Rows from block 12 of a small multi-label audio tagger, named by matrix and row number. Rows with one number belong to one neuron. Each number is 50 + 10 x the weight over its row's rms, rounded and kept within 0 to 99. All counts start at 0.
After each neuron's rows are labels from the 100 clips, of 14976, where the neuron reaches its largest size: "responds to" is what is common among them. Only what is clearly more common there than usual is listed. The data: synthesized solo parts of chorales (CocoChorales).
# gate: MLP gate (model.blocks.12.mlp.gate.weight, 1024x384), inputs 192-287
# fc1: MLP up (model.blocks.12.mlp.fc1.weight, 1024x384), inputs 192-287
# fc2: MLP down (model.blocks.12.mlp.fc2.weight, 384x1024, transposed), outputs 192-287

gate.385:50 38 54 60 58 71 53 61 67 55 63 46 46 50 55 43 72 49 43 45 56 52 47 49 39 54 49 71 44 42 18 52 58 54 59 41 50 54 34 47 40 24 37 66 52 49 36 56 73 46 39 59 46 64 46 49 49 41 51 85 38 51 59 48 54 40 54 76 62 56 52 49 43 49 42 47 42 59 48 51 44 33 70 48 46 51 49 54 25 63 44 40 47 52 38 62
fc1.385:57 47 75 56 53 47 63 53 66 54 42 56 53 30 53 22 71 66 43 46 65 46 44 43 53 56 60 44 49 49 37 45 68 67 81 43 52 30 64 55 34 62 54 54 54 55 56 49 60 47 14 54 39 54 64 42 53 41 56 71 42 39 49 41 51 51 55 52 56 33 60 62 62 42 40 36 59 56 55 56 48 28 43 66 45 47 54 61 62 67 29 63 58 58 45 47
fc2.385:23 53 48 28 51 58 71 57 35 81 44 42 42 31 53 53 52 59 53 56 47 52 51 38 63 49 72 45 62 53 31 51 44 44 52 46 49 48 29 63 48 52 56 53 35 40 69 46 26 55 31 54 26 52 44 49 45 53 49 50 44 58 70 47 48 55 52 62 49 52 47 50 42 54 54 48 49 61 48 84 04 50 41 50 57 57 50 54 51 44 48 33 48 72 47 56
responds to: note C5; trumpet; note A#4; horn

gate.711:44 61 84 48 56 55 28 55 74 62 52 34 43 45 53 37 42 39 59 69 53 48 40 43 81 58 49 57 45 30 65 56 47 52 55 54 41 46 41 46 44 48 56 47 47 57 41 51 69 49 41 52 51 45 56 68 67 49 45 51 52 61 45 51 54 53 51 53 64 37 66 53 57 58 49 44 56 43 34 63 57 60 57 45 55 34 53 47 43 58 41 53 57 69 38 40
fc1.711:60 34 28 51 32 42 72 42 29 38 51 61 49 38 51 60 46 49 49 36 52 60 46 60 31 44 49 52 53 65 65 47 51 41 59 44 64 66 55 60 54 53 36 49 50 48 51 43 50 38 55 51 50 49 43 44 34 47 45 34 36 23 44 51 45 47 50 39 45 70 31 46 61 62 57 40 47 53 78 42 58 38 55 59 43 54 43 57 50 48 64 53 45 40 55 55
fc2.711:45 59 43 43 56 83 48 54 64 26 48 37 62 62 42 49 50 47 45 45 57 39 45 27 62 54 69 28 60 53 21 51 48 60 35 54 60 51 55 84 48 43 45 36 51 36 51 62 65 47 38 44 61 48 51 55 46 51 47 45 38 46 51 20 52 54 60 55 44 52 47 38 28 49 43 49 53 48 47 31 54 50 42 47 36 35 60 55 54 52 53 31 47 48 49 49
responds to: note A#5; note G5; note G#5; violin

gate.623:63 39 71 54 70 53 51 59 47 46 45 42 46 35 60 56 65 48 51 57 51 38 52 44 65 48 37 60 34 28 41 51 59 61 58 59 62 39 55 45 46 46 38 55 77 45 47 56 40 70 62 54 36 57 44 56 53 46 58 52 54 38 52 43 60 58 47 57 36 43 64 59 46 37 42 44 48 54 29 49 53 55 67 54 33 50 48 54 50 53 31 71 46 58 36 52
fc1.623:64 63 48 38 53 39 61 56 45 32 50 31 49 40 44 48 66 65 45 48 45 60 42 62 48 45 47 37 50 61 46 52 57 45 45 53 53 47 53 32 60 43 63 45 46 53 54 57 42 66 47 39 37 39 55 56 45 47 43 53 50 57 48 47 51 55 53 56 50 44 42 55 34 44 31 71 59 24 33 61 42 42 50 48 46 58 45 48 39 42 62 64 63 34 64 51
fc2.623:64 40 36 54 51 46 49 41 38 52 54 60 24 83 53 55 45 57 47 50 48 32 50 35 51 49 49 57 43 54 90 49 56 34 60 53 49 68 22 28 47 53 49 50 66 66 37 42 52 51 64 53 59 26 50 49 68 55 52 54 40 51 41 70 46 35 41 63 40 49 51 53 56 49 46 56 42 51 52 62 45 51 49 49 46 63 43 48 49 33 57 34 56 55 56 71
responds to: note C5; note D5; trumpet; note A#4

gate.569:40 54 64 41 34 40 48 52 63 53 58 29 53 37 56 57 62 39 38 47 59 52 35 39 47 55 52 31 71 59 31 40 54 46 45 65 35 35 55 66 57 62 55 52 68 36 48 40 43 52 41 50 35 70 58 39 62 52 55 63 65 42 52 40 56 51 65 57 66 48 51 48 43 52 48 27 65 44 53 50 46 34 49 40 51 51 70 44 74 59 31 59 53 34 45 43
fc1.569:38 39 72 51 64 57 50 55 71 65 62 59 49 44 57 38 59 53 38 49 52 52 33 53 58 74 40 51 33 40 80 43 61 47 49 75 47 36 42 52 43 39 32 50 52 38 34 47 63 46 45 54 52 56 46 63 56 63 46 63 47 51 35 48 55 42 45 41 71 43 56 53 38 60 44 29 33 57 50 37 50 42 58 54 60 35 43 49 74 30 51 49 35 56 51 52
fc2.569:29 55 60 47 47 59 39 64 49 96 55 47 44 38 41 56 49 64 43 55 49 77 49 32 50 58 59 45 53 50 16 52 48 58 61 61 46 35 49 59 49 56 54 74 45 30 53 45 46 41 35 53 47 66 51 43 67 52 46 49 62 49 59 32 43 44 49 67 57 48 43 50 67 61 54 50 56 34 48 59 30 47 51 53 54 51 55 48 53 59 45 54 53 32 46 65
responds to: note C5; oboe; note C#5; instrument: clarinet

gate.625:47 54 73 54 64 53 37 59 52 49 36 44 48 57 54 45 43 39 62 62 46 51 41 44 60 49 49 52 46 33 60 55 42 52 39 52 37 41 40 49 46 56 68 53 39 55 48 50 55 55 47 40 44 54 54 53 60 61 48 50 69 71 64 40 52 50 48 47 51 38 54 51 50 59 55 55 40 45 36 56 56 68 52 38 48 41 48 48 38 55 42 44 53 73 30 47
fc1.625:49 50 45 61 35 44 58 35 47 38 65 54 62 41 36 56 55 49 45 31 43 55 50 54 30 52 49 44 49 59 39 50 62 48 46 49 59 53 77 44 65 46 34 42 50 38 52 56 31 49 51 45 56 55 45 41 33 52 52 39 43 31 34 53 38 51 51 51 52 62 36 51 51 55 55 53 51 45 61 41 52 40 63 75 44 57 48 61 47 59 51 51 58 41 70 55
fc2.625:57 49 69 52 50 60 47 55 53 36 47 46 54 58 47 51 52 48 44 56 58 42 46 32 61 50 45 32 55 49 60 48 49 52 39 55 50 42 48 58 51 47 49 45 55 49 45 57 63 49 42 46 60 52 53 52 41 50 53 50 51 52 43 24 51 51 45 46 48 44 57 46 38 50 54 52 56 42 45 18 70 53 44 50 41 48 60 46 53 45 43 70 53 40 48 52
responds to: note A#5; note G5; note A5; trumpet

gate.120:40 46 45 49 45 43 41 54 55 51 60 28 42 70 51 60 58 53 51 51 53 58 40 37 48 31 66 38 56 54 42 38 39 50 41 47 37 58 52 40 48 46 65 55 23 41 54 54 43 41 44 48 45 63 64 66 67 48 64 72 53 52 48 52 42 35 75 52 53 43 57 55 50 57 52 45 51 42 45 51 44 71 54 43 45 39 53 41 60 51 53 24 50 36 49 47
fc1.120:53 61 57 37 55 58 59 67 67 54 54 27 52 42 47 36 46 63 51 54 53 47 44 55 62 37 51 63 41 44 66 40 41 41 39 39 37 50 42 40 31 56 59 42 40 66 48 61 81 42 44 55 33 40 71 56 54 41 53 62 47 53 63 58 58 41 60 49 55 53 83 53 52 58 43 45 50 50 36 48 57 61 45 39 59 39 71 50 62 41 47 73 50 63 22 45
fc2.120:58 51 53 59 48 45 45 45 70 48 41 48 49 57 57 55 50 43 57 44 44 56 46 59 27 42 59 69 44 54 25 56 51 34 54 49 50 49 38 47 50 52 49 69 64 51 45 52 36 73 57 51 34 80 49 53 77 44 50 52 45 58 52 77 45 50 54 55 54 49 58 51 62 50 52 50 43 27 44 51 13 54 52 51 56 59 42 45 53 51 41 48 53 57 50 47
responds to: note A#5; violin

gate.96:26 56 40 44 47 48 36 68 68 52 73 45 46 48 51 36 61 52 49 46 60 49 50 33 56 54 58 56 58 58 75 53 44 41 35 57 52 53 37 34 45 35 55 56 37 49 41 52 46 54 47 45 51 46 63 57 71 41 56 51 69 54 72 61 63 47 46 62 60 49 69 51 56 60 46 56 46 42 40 45 43 73 44 29 42 52 46 48 52 34 55 53 34 57 58 49
fc1.96:77 49 38 62 62 65 42 36 40 44 46 46 51 43 56 71 47 52 42 59 43 50 47 63 42 52 43 50 32 38 44 56 54 46 65 54 48 48 60 53 66 49 39 47 59 56 38 45 74 47 61 63 51 36 35 50 49 57 42 50 43 43 37 49 36 46 40 69 47 71 28 51 34 35 65 55 50 56 71 48 56 21 66 54 55 42 48 55 31 56 75 54 57 52 35 69
fc2.96:45 46 42 52 44 49 52 47 65 47 52 47 50 45 46 46 48 53 44 48 52 16 44 51 54 56 39 64 49 49 77 50 57 60 42 52 50 47 99 39 49 41 46 45 52 69 60 51 52 36 48 46 65 32 47 50 51 52 50 50 59 46 45 44 46 69 42 45 52 55 66 51 51 47 48 52 60 65 55 41 73 48 52 43 57 51 57 48 52 46 35 76 55 54 55 25
responds to: note A#5; oboe; note C5

gate.225:47 51 47 40 41 45 50 55 51 56 52 38 38 44 62 50 72 66 39 33 51 36 39 47 40 57 59 43 62 51 36 44 71 51 54 57 54 50 43 80 61 43 48 50 47 54 47 45 57 38 36 48 38 50 63 54 50 45 47 73 44 37 49 19 45 53 61 75 51 38 59 52 33 41 44 43 65 56 57 76 41 33 45 47 49 44 46 51 55 37 40 61 58 49 49 51
fc1.225:56 58 20 43 41 41 59 51 39 49 39 48 47 56 52 55 43 62 63 41 37 53 69 63 53 37 62 48 49 62 47 57 47 41 58 20 65 55 52 54 65 70 43 40 33 60 56 40 32 39 63 46 55 39 47 59 35 48 54 43 51 52 45 56 39 62 57 42 29 47 45 59 63 32 47 62 49 34 69 73 40 49 37 56 52 58 35 58 52 48 56 46 63 51 67 48
fc2.225:61 45 57 61 49 55 51 49 54 18 47 56 50 36 57 36 46 22 56 63 46 40 51 63 60 43 28 28 37 52 64 52 50 55 51 55 54 51 44 41 51 46 52 50 52 60 63 44 62 65 48 52 57 36 52 52 17 49 50 47 52 54 44 49 47 45 67 47 53 51 45 46 51 50 54 52 42 42 49 19 58 48 52 39 57 60 51 52 56 56 47 30 52 44 48 62
responds to: note C5; note A#4; horn; note G#4

gate.468:50 40 56 53 52 46 59 46 59 51 39 43 43 28 41 48 56 45 46 44 56 43 48 53 40 51 58 49 49 38 36 48 61 48 75 47 50 42 53 58 50 45 64 45 43 44 60 43 36 49 39 59 66 52 64 39 65 46 38 57 52 28 64 51 55 46 57 56 57 48 65 46 57 36 55 38 50 65 70 51 44 37 44 38 48 51 53 53 85 47 51 58 48 34 56 25
fc1.468:49 37 61 63 59 47 45 47 57 57 45 53 40 44 40 42 66 31 47 46 55 54 46 53 46 47 43 44 55 37 45 35 61 44 56 50 52 50 43 40 36 28 54 48 44 48 45 52 56 40 37 49 54 59 64 49 55 40 27 53 53 28 72 54 62 38 47 53 63 64 44 44 52 60 57 47 53 64 78 37 54 37 59 28 48 47 52 50 60 35 48 39 56 41 47 69
fc2.468:41 53 55 38 41 49 56 42 78 54 59 55 67 38 53 49 48 57 51 48 46 56 50 70 60 49 60 71 32 56 22 52 53 40 47 53 49 53 57 83 49 55 52 50 50 18 56 41 37 63 30 48 49 51 49 53 56 48 54 53 35 54 28 61 48 56 54 54 51 48 60 55 57 57 53 46 51 38 46 79 22 56 43 57 56 59 43 57 50 45 23 50 47 60 51 62
responds to: note C5; viola; note C#5

gate.387:31 47 58 61 52 35 43 56 65 57 53 51 47 61 65 38 57 40 62 55 41 52 44 44 67 40 59 45 57 58 62 49 34 48 43 45 39 55 29 40 42 52 58 50 21 51 44 50 40 47 41 52 39 71 56 53 76 55 51 53 48 70 57 56 60 60 57 48 52 31 57 57 46 58 50 50 59 49 39 66 45 65 58 41 46 45 53 33 49 45 32 40 61 53 48 44
fc1.387:53 46 50 55 36 55 54 27 38 50 50 56 61 41 40 70 50 48 49 43 41 57 45 62 46 49 41 39 46 53 28 57 60 45 44 51 60 53 62 68 55 43 54 44 68 49 51 53 49 51 43 55 45 56 33 35 36 43 42 47 59 30 41 41 32 45 42 59 52 62 22 45 43 49 65 50 44 49 65 47 44 27 52 67 52 55 34 60 29 61 48 48 47 49 49 58
fc2.387:53 47 47 37 55 46 54 62 39 51 45 50 48 52 46 56 48 43 41 54 61 18 58 32 52 52 41 38 54 42 73 46 50 69 41 51 56 47 67 66 53 45 42 31 46 51 63 55 58 31 50 42 81 33 53 48 36 48 51 41 57 39 45 17 48 68 51 52 49 51 50 49 42 36 45 46 53 82 53 34 74 51 43 51 36 33 56 53 49 40 54 67 50 39 52 42
responds to: note A#5; note G#5; trumpet; note A5