config = dict(
    arch='vit',
    model='multi-label audio tagger',
    dataset='synthesized solo parts of chorales (CocoChorales)',
    train_examples=39062,
    n_mels=64,
    hop_length=320,
    input='log_mel',
    spec_augment=False,
    win_length=400,
    norm='layernorm',
    norm_position='pre',
    activation='swiglu',
    mlp_ratio=2.67,
    head_dim=64,
    fused_qkv=True,
    bias='none',
    qk_norm=False,
    layer_scale_init=0.1,
    parallel_block=False,
    inner_norm=False,
    drop_path=0.1,
    patch_size=[16, 4],
    layers=16,
    width=384,
    positions='rope',
    pooling='class_token',
    num_labels=51,
    init='torch_default',
    residual_init='none',
    optimizer='adamw',
    lr=0.001,
    beta1=0.8,
    beta2=0.999,
    eps=1e-08,
    gradient_centralization=True,
    adaptive_grad_clip=0.05,
    ema_decay=0.999,
    steps=11900,
    batch_size=64,
    epochs=19.5,
    lr_schedule='step',
    warmup_steps=1190,
    weight_decay=0.4,
)
Rows from block 6, named by matrix and row number. Rows with one number belong to one neuron. Each number is 128 + 32 x the weight over the matrix's rms, rounded and kept within 0 to 255. All counts start at 0. Numbers have three digits each.
# gate: MLP gate (model.blocks.6.mlp.gate.weight, 1024x384), inputs 192-383
# fc1: MLP up (model.blocks.6.mlp.fc1.weight, 1024x384), inputs 192-383
# fc2: MLP down (model.blocks.6.mlp.fc2.weight, 384x1024, transposed), outputs 192-383
gate.648:087128175155200133030093163067131121035160048062161216195187149143088083116148091037059137047153175111157190244116218079091102180118244105122213193167025112133102160166130198175135091178092084092100155050147138099203076162035129108013187074191047183173070078097060125122087146130083165203051131127069072095124215175111224124154096179181148122126145172120081154135074214158114086084111077131174032118099108145141224144203080181108137138117193146119110043132158080194162187214038135132110106072092144136205126202149072075099113046177088137113152188049156197111112184177133055181
fc1.648:105129114119103143150187126175064148229064160132165097144119126130164131211073122193141092255093132080075169145125106110196081142185125169121146106118190124112143175128058121156105144121186069141197101163097100154129083148150106235118093139103152087157147130138111107124149128217229138070216118148088091122165124106109104043094183095097098082060121119182166118155080091183034154123229108140102178078138151180110093088041045101133096135153076168111106054162141146141209181119082208168187040077092171104178127121118155136137106135113060196081169119206089107111121142124155100146
fc2.648:188131093110103162035168209148113149178095070108161071084213129077098096125123121105114116153135127131091182127247142158116043116045201143126122201227149070130066104146198255046145183128097070094095104208102129144166073140141152146130107099100127123123167119186167184180104113153241085130107086237047120123181157105109048146140144150178138111109192172090116116147148153166140125117133189093142204135139127156128125069190148094046124109168188073120166079101138157152142171132143135108156128047123228108121150124143181118083119207089122195149209105201128096099114170109131153111
gate.649:107091152160135123129136125132156068168096133127088105083153156126143093120145094134157132055103135157138155144128139112138128135131138144121150179161145077150133150115178103176135098107147110150106182107120107115148141174140069131070136081098173102177103117144108185134178182147110138135119095110103164146163121125128168147111084084129100099158155126090089100089169142153125114109104115132131070129093109200100159091083117100128152128143154154173150127106148104088127128113092096181116152109095172114152120131146152114105127128058112171140140091112191120159111142139126152100
fc1.649:201138204118106148215097112137109132127124152074127137110140119109127130101171092121113113078119134139120131083141102123142093176160167151127111136147119110170119106145137168145108131164052131145082101106158123159145149159148130120147205134152141117085191177152125145095160070059156176128095086128142184055129057100080132166081146097135119189129107088106112122167122128148111116115121090117110103153123164124148134182103142160157145110092182055121129136098093155196094094133100084183148212118169174176121182128051128087152151105147162103196128108173102137138137119109113135069
fc2.649:096134121117121149079146056122158125176136142136133064120159138255130149132154138120108118122130124125116121139084117172143092138197128123101124110076129170139182118124157117114134081120122154135095137098122128146149149139146129131122126125174136117145141117149086138094114109148081090142119163119188127096113087155086170129130120139112135086125164107077138104130124125168157125157137119156118135124144117109076165169110081115136135128091111191118117111150148124125141109116117142117119073137128199129159144118158097166140129102149120148116134131098121126119123165170096059113
gate.650:130126107138124120109145124126124127125117169143159131113131120123150107164151142157173114109141101105146119084134165112125126066115124120099123135149120120104119138129148120139166155104160135127116138118108125137130125131152125107143150106131122115124081119118110148108097109110144099136100133112165166117140131131147136082128129119152166115111154149149123129112142108106133118126082130133146128147105097139105103076129129144156127126110089105140132125116113096117130136160136146123136117127130153151156096116096130120147106113104128137130155122111140108121115147133104123138
fc1.650:084142108137137102128145111129141124095134130110144135126124127130118084100132106143123112116133121136110129169139156135122129137131133122124136124150091103134129120129133126115108144111133134130123158142141123112130139128133137129117131144132122137115103103132117124109112095082132144128105132125137112105132107094121131136117111154170152137136168097110120108135141138147158117110101138161121094140118122166123114149162115139148127127133115137150149150136105138159167126130138143146136119154107154114117139143107126161118112127125116080135120123119158104115126126119121122120
fc2.650:144125125128131136118125118147120129104144138172125109107148123102126115132220123132121125148130133134097148133189115131130092115125137092102133121132139122118141133147132097118148134124125117118144130129123116123130114113150151131217123124104132133129120125130125135096125104131177108131124117126145133063140133125136082128132128140128127103127124150129128121138134126139108118131133149107123103135122145125112114120139147113183120129137124087131132118119126139122127132148134144123125129116132162129132121124114127152122122126114113138121145167143113109122130119142112119128
gate.651:120141106128122047206111071153029213130078112096073160110092113153162209071087163153179112161159160181140107168074150202149100140095142129134103105140057101136186114091107066089131113086153104125145118151159112125144128069139140160202174191127083147148072094130150120110138149158150074172151139066196144116178145151159107078171115137088113146131179152123130143108207117142115118123138078164104203118097124181099075162165086144167163157165129088103219100158028064074126104121165078085076089155083124108157155143115125182121119125158139095171107158115092105151099144108096134153
fc1.651:088142144101083106193152081193122148195093136097099170161083158170134156203053168142113133170157092118167112155133126110129164133070105180129127025133095125036164132150135075167089125148159073125164127169147091200133091136090097125137084138139185157163140116128147173157087224117151124102143148215097072131127138136137131054155136150098163127064064130167118134065159176122102127153113153096117158122160113173138108118095088133106124156105058143108185105130118118100145137128119197124121111155090096145146068118180114048142130100130114166080136078151092126135147108172131149157
fc2.651:069122113103130126143152073119135139052112109122122150118220138096135109114194108126074144140124150143197139148037112170127136119154122156155121131101120172143100137193190082100137122086111210125129127142128111105143133122094121089147117138178115146097138120081141138075133207118166133125115145195164123137068128111123179138144130119104127133143180163157134161155113123176173132126128150166092105137139140078152170095123128156147156135179168067133177112124126149114089127137118084116126185114122197104127126115102139065110129123169118145139083079127133110097117124149135109122
gate.652:158079159152154114133074162128127150098134133149193157095148117128080175155113103134129161115079119071104141079083138144172106169133140138088144099109147099124158161151134114149136135139139114143102143102108087114116153152114096112131067071113141158235126106109108173106142211210067114153102156142071161112145134133139144149115126173152071086090158137151081118163108179177091092138135116130157125109088145076124138159062075132152133188168134103126111124154211146122149160169075161159108128068134146159154144138105103162138152111136136122139142137087120119115136121165127105140
fc1.652:214089161144120118209095126109121150109134158125162118122137099110124175152136103128103152139109122100127114090091109127127155200182153143128127119088149116147138118139101128107097133120117140135124118112105078099129149149104158106122211081111146153215140129122109091102141170197126136104112117134143133112116107119087125129087116149180081113089053104149116098175104127155107117141097115127125166143139149096145099135105147142112151138133146113096132156128171138092112115153105155126149184109172136201149159111096106131177163118151119131142124135100074122109128135139160124086
fc2.652:179128138117104126107121114140125133154030126141114121133175144237154172149158145130092116223129122129150182130080115148132165131132171147148178128117157136152101130125110125137125085125108151155119128138138133138136148103135099150099084139183136094153115116113125149133115208131116115137114134168156123150174099133157155127104134159118137138147144127084133137119124126161119125155135095127103128132120118098157123138109132063152127125131105190136097091147130119093128149090163127132128144130109192106158117122142065145142129101071135124125142104114125130151117142136183154151
gate.653:078116153111207100139157125144094220150136057075122129117210106106178087114178098178090117082106139145088151158101116173141080183104166169116189204144128093255151119099105159101167120136061154171109100102200143142143150122202058132152170190094102182047131100170151124086169124131162137240122140087175183140122091135110192181133139140130119164106180121050175144143130102167127123081100094172142164127121174180069051169125077110194136119130092065191120110150074086157102138078067069141121078115119152101171146145100150086094071163168104130171088212115158133078062148104067088103
fc1.653:119101178107124099147046150095150070098141147125140159136181166161157111155120145101072142177163133126132092094113077120123122203111143060096110106144222108154142145124123109139042136139179089229149130134100154157098110119136169123147122094074189116135131135175127200174200197184067187101130151140029174166083154106076204231127110103121142141139069071134081103108140158190056163154051149106066068104186146172150162126109209080150126136128100133100063148111255161112071113105064110184151149090160133167203160145126126112143144132163137145163068064073104141111102074107107117009
fc2.653:084170089114140140070154076137126074106235202120109188083153120155147074095038079109138142117133151153154117211003130146139120116232113147145139116013127138126161130139053087038122135120089135082115124132127128093151115055017168146111098127044141147141121137075124119140132153121172132160128142086169105096134150147081255142147123196085146069126074113149105102089126142160158148187123146127108112126156132125137156144129069195140133124131161044132121140121159191142124157156121124086107149118152169107123136137116071189214137125255106091089175115062097121101127109121157117093
gate.654:140117142121105138102144141118116116157088140110143129125142117148097109134139119133110123125128154134119159149121142136158117147181138111120135133117113099106137143171126162113104146152124116114123124128166123115128119121130128157125134164127079149166162117113123072112148140105173129117131123112131116135143152144110140077142143125102100114114183141112130132141141139129124100135177120122152143108138157111141159153159050129105113133152139130123075123148141153158172156110146139135136102106091161096117125150116159173158116126164127085148135157125124130130127146124138103138
fc1.654:139136120121127103140122127151150130101132163131112132138167109121148173169134117123148130162132123117126116097134130139117137115114121153124112122110110118136122116120124103128143137129136127133134121140115099134116141094118128127144117107134157111090151128140129113096125142175107108158134131132124143131123123129127054167122140143112132139140064131143130109135154101112139136119096142152129149121144144144133099130122145111141121126118092115083131152120151132104098126154100126153138155149159104174120156129115108128155132125132121148111117094134094133128130111123135120113
fc2.654:096125110138134132098114094084147140091150092124135148130097135124123098127215132135115123159139133133128160154131114161134109133239145051091115125090125137132133129127162104082138094122129062113126132119109133126124143151102131132154111138128133122148144131082147117132146121131158134132122143123193135101128160107140176131138125175106134146118129145118118122121132128140117126139126124099140132134134127120086131155127123117094121132172150120125121117136118140128126146124120134130130145120105151122123126117131114161135131116168123126139118130137119130136125119133101120120
gate.655:117114130126130088162093125093151127106145103130140092136133118124128120069197097142111150075129121131159125159131125159150129133153115123116119102118132113160140104123164129160124089108108138110110159085131124090148141126125109130116118156141115120133100121113102085088140089168117163160113174134152151152133156134125087192115116118086145141161140121123129100150104118130139141096074101156131088144106151123137160114122166112150143132121165119113113115128112095130112092150140097142125144159138137115134151140102125116129146121100149175176149118116139147092137136134070173122
fc1.655:183127129137124143150129118171148140123066137115106149092112134124135181158115185185100130193094148143122140130108125140152135114116158126122139171133119118077130132119118119141151143139122137156132128130112122147110119113137156114177169127123105124192123130136108107121139133137151111144122135112128109142164114144127094101122128183167107117113142143078135103137124183145121089143149134139112189109136129124123088136139135098140129122167131136146113129135093123107139108112112117082114130119141119149082147116110131161136113115101102103109127108127110077170123141104158135123
fc2.655:143129138115120126121128136124105095156090117145128104106125139163152063135100121121156138051115119137079110127206138119124102120089121080100160131186134125133108127117098126131130145133130074137152127152149128109117139141156127157170105134098128136115117122173190116192139114122140110128138117138119124093117155132116151103154126147115106119119178125141134128145139122118089135112126114092123120121128133137134110130125160121118092136156110082125149117095125106157126145135127126137124113119133119120154117138137136138121110168112140144156134139121115132120124135142133139142
gate.656:244126126054178101021099160230125255220130229104219255093211188229150131183024111053155140005025078223198037047000217231029076000087046095000208149018083084153255225198138000255197094194255028149054086000000150122088127089157158062236016072000027204192218070087153059141131133094090000146126062255126215164124240252112255097247116088042127048034255157255103255029209152201063091162140073016255240054029248130078255255095054177157074187255061041079000000255167000255036180114136063094141000000000156081106105095085116082136091231248125025255063255158187180254094140079000000188
fc1.656:058080156214039130255181121020096093107126000151000000163000073028137177017199167141073151255208199069028177234254082014178220255133255183255135112196180109136000043028076255132014137016000246072255133221255061115192200154127098208004255171207255036174102231189099223138080074169123255064191187029100001101149000010120000191000187207142089247172000089010211022176016110088137181045126108252000026210238015129209000000121176030118255035000201235220255177033020208000228082148128100174115223255235092220146227196087166136135180013020146213000150000130030119030094154173255251000
fc2.656:000109187194108137088164204059241000000101009255151000160255061000008094102184111148082125000201054085107255053186050106157023194138017163110203142235122052112056143165255255000192101141144127199121177203205089155113163187252138064000042091255124105071064145152124171132142255188161191121097132202085126255086255099092000161088109255170063113135072201000000157203088165086141127117145090255158171167134066047151068044131255026057255132000082084158200091133117067024120147156200255164154179132255215172031232200076128173129149006000137141040073057174192039000183130255255255200
gate.657:000172118241127113107170165251158061183152107105197000137093178037093000090165057158255019067111175097067059098190097160065135127237128059168063127105059172175235136083255136090165043059097109255000193048045169038201084119229135114003255048048136125115141173222088042106005031053184157071118150062219200153191194164056104185091103076166140177183155005049090169096096190137086044122099001131153016255157113119209246145050121168194178132000255078155155106111030140232069000093116054152118249105098161034023217209059133164181126011155159098189126086065255142201116200103056099024
fc1.657:007160074183093128107000130168194146048124166094162123094042255111000210125001081158026055233165235152047204208114174132097142060157132133228145163038189187073077166000050237121070000217173074159201050137029253101062224224187172205180070064117012198255255158177149017250255126109045120183175107116078060221151140104039054025144109221186000163106000056003118203107221237107098108172167016097101056023095072100081143255070019171064117141114217195035089190214053175158107044067000073000143191085100035134061246216255139238147250064183182000088051231254092153199136104128174077017
fc2.657:000180166167087157000184194190127000167072131000177183084084150133099168159000078046073159017181142184225095171000237102155142087000095166199161135033030173129000139120000255050155205079158132000088067101255146092167124166093143107000165127011122237147182205103105145255211072030022025149172068242223128173230161168040255129179116095184207134199168124084137255140154096069210128226097255054112000117159011138088197232159117255000162150165245115145185067047120136121069106159106109079117195088169046145042214136135169082172102069150174099072220239202229153149128116086101255115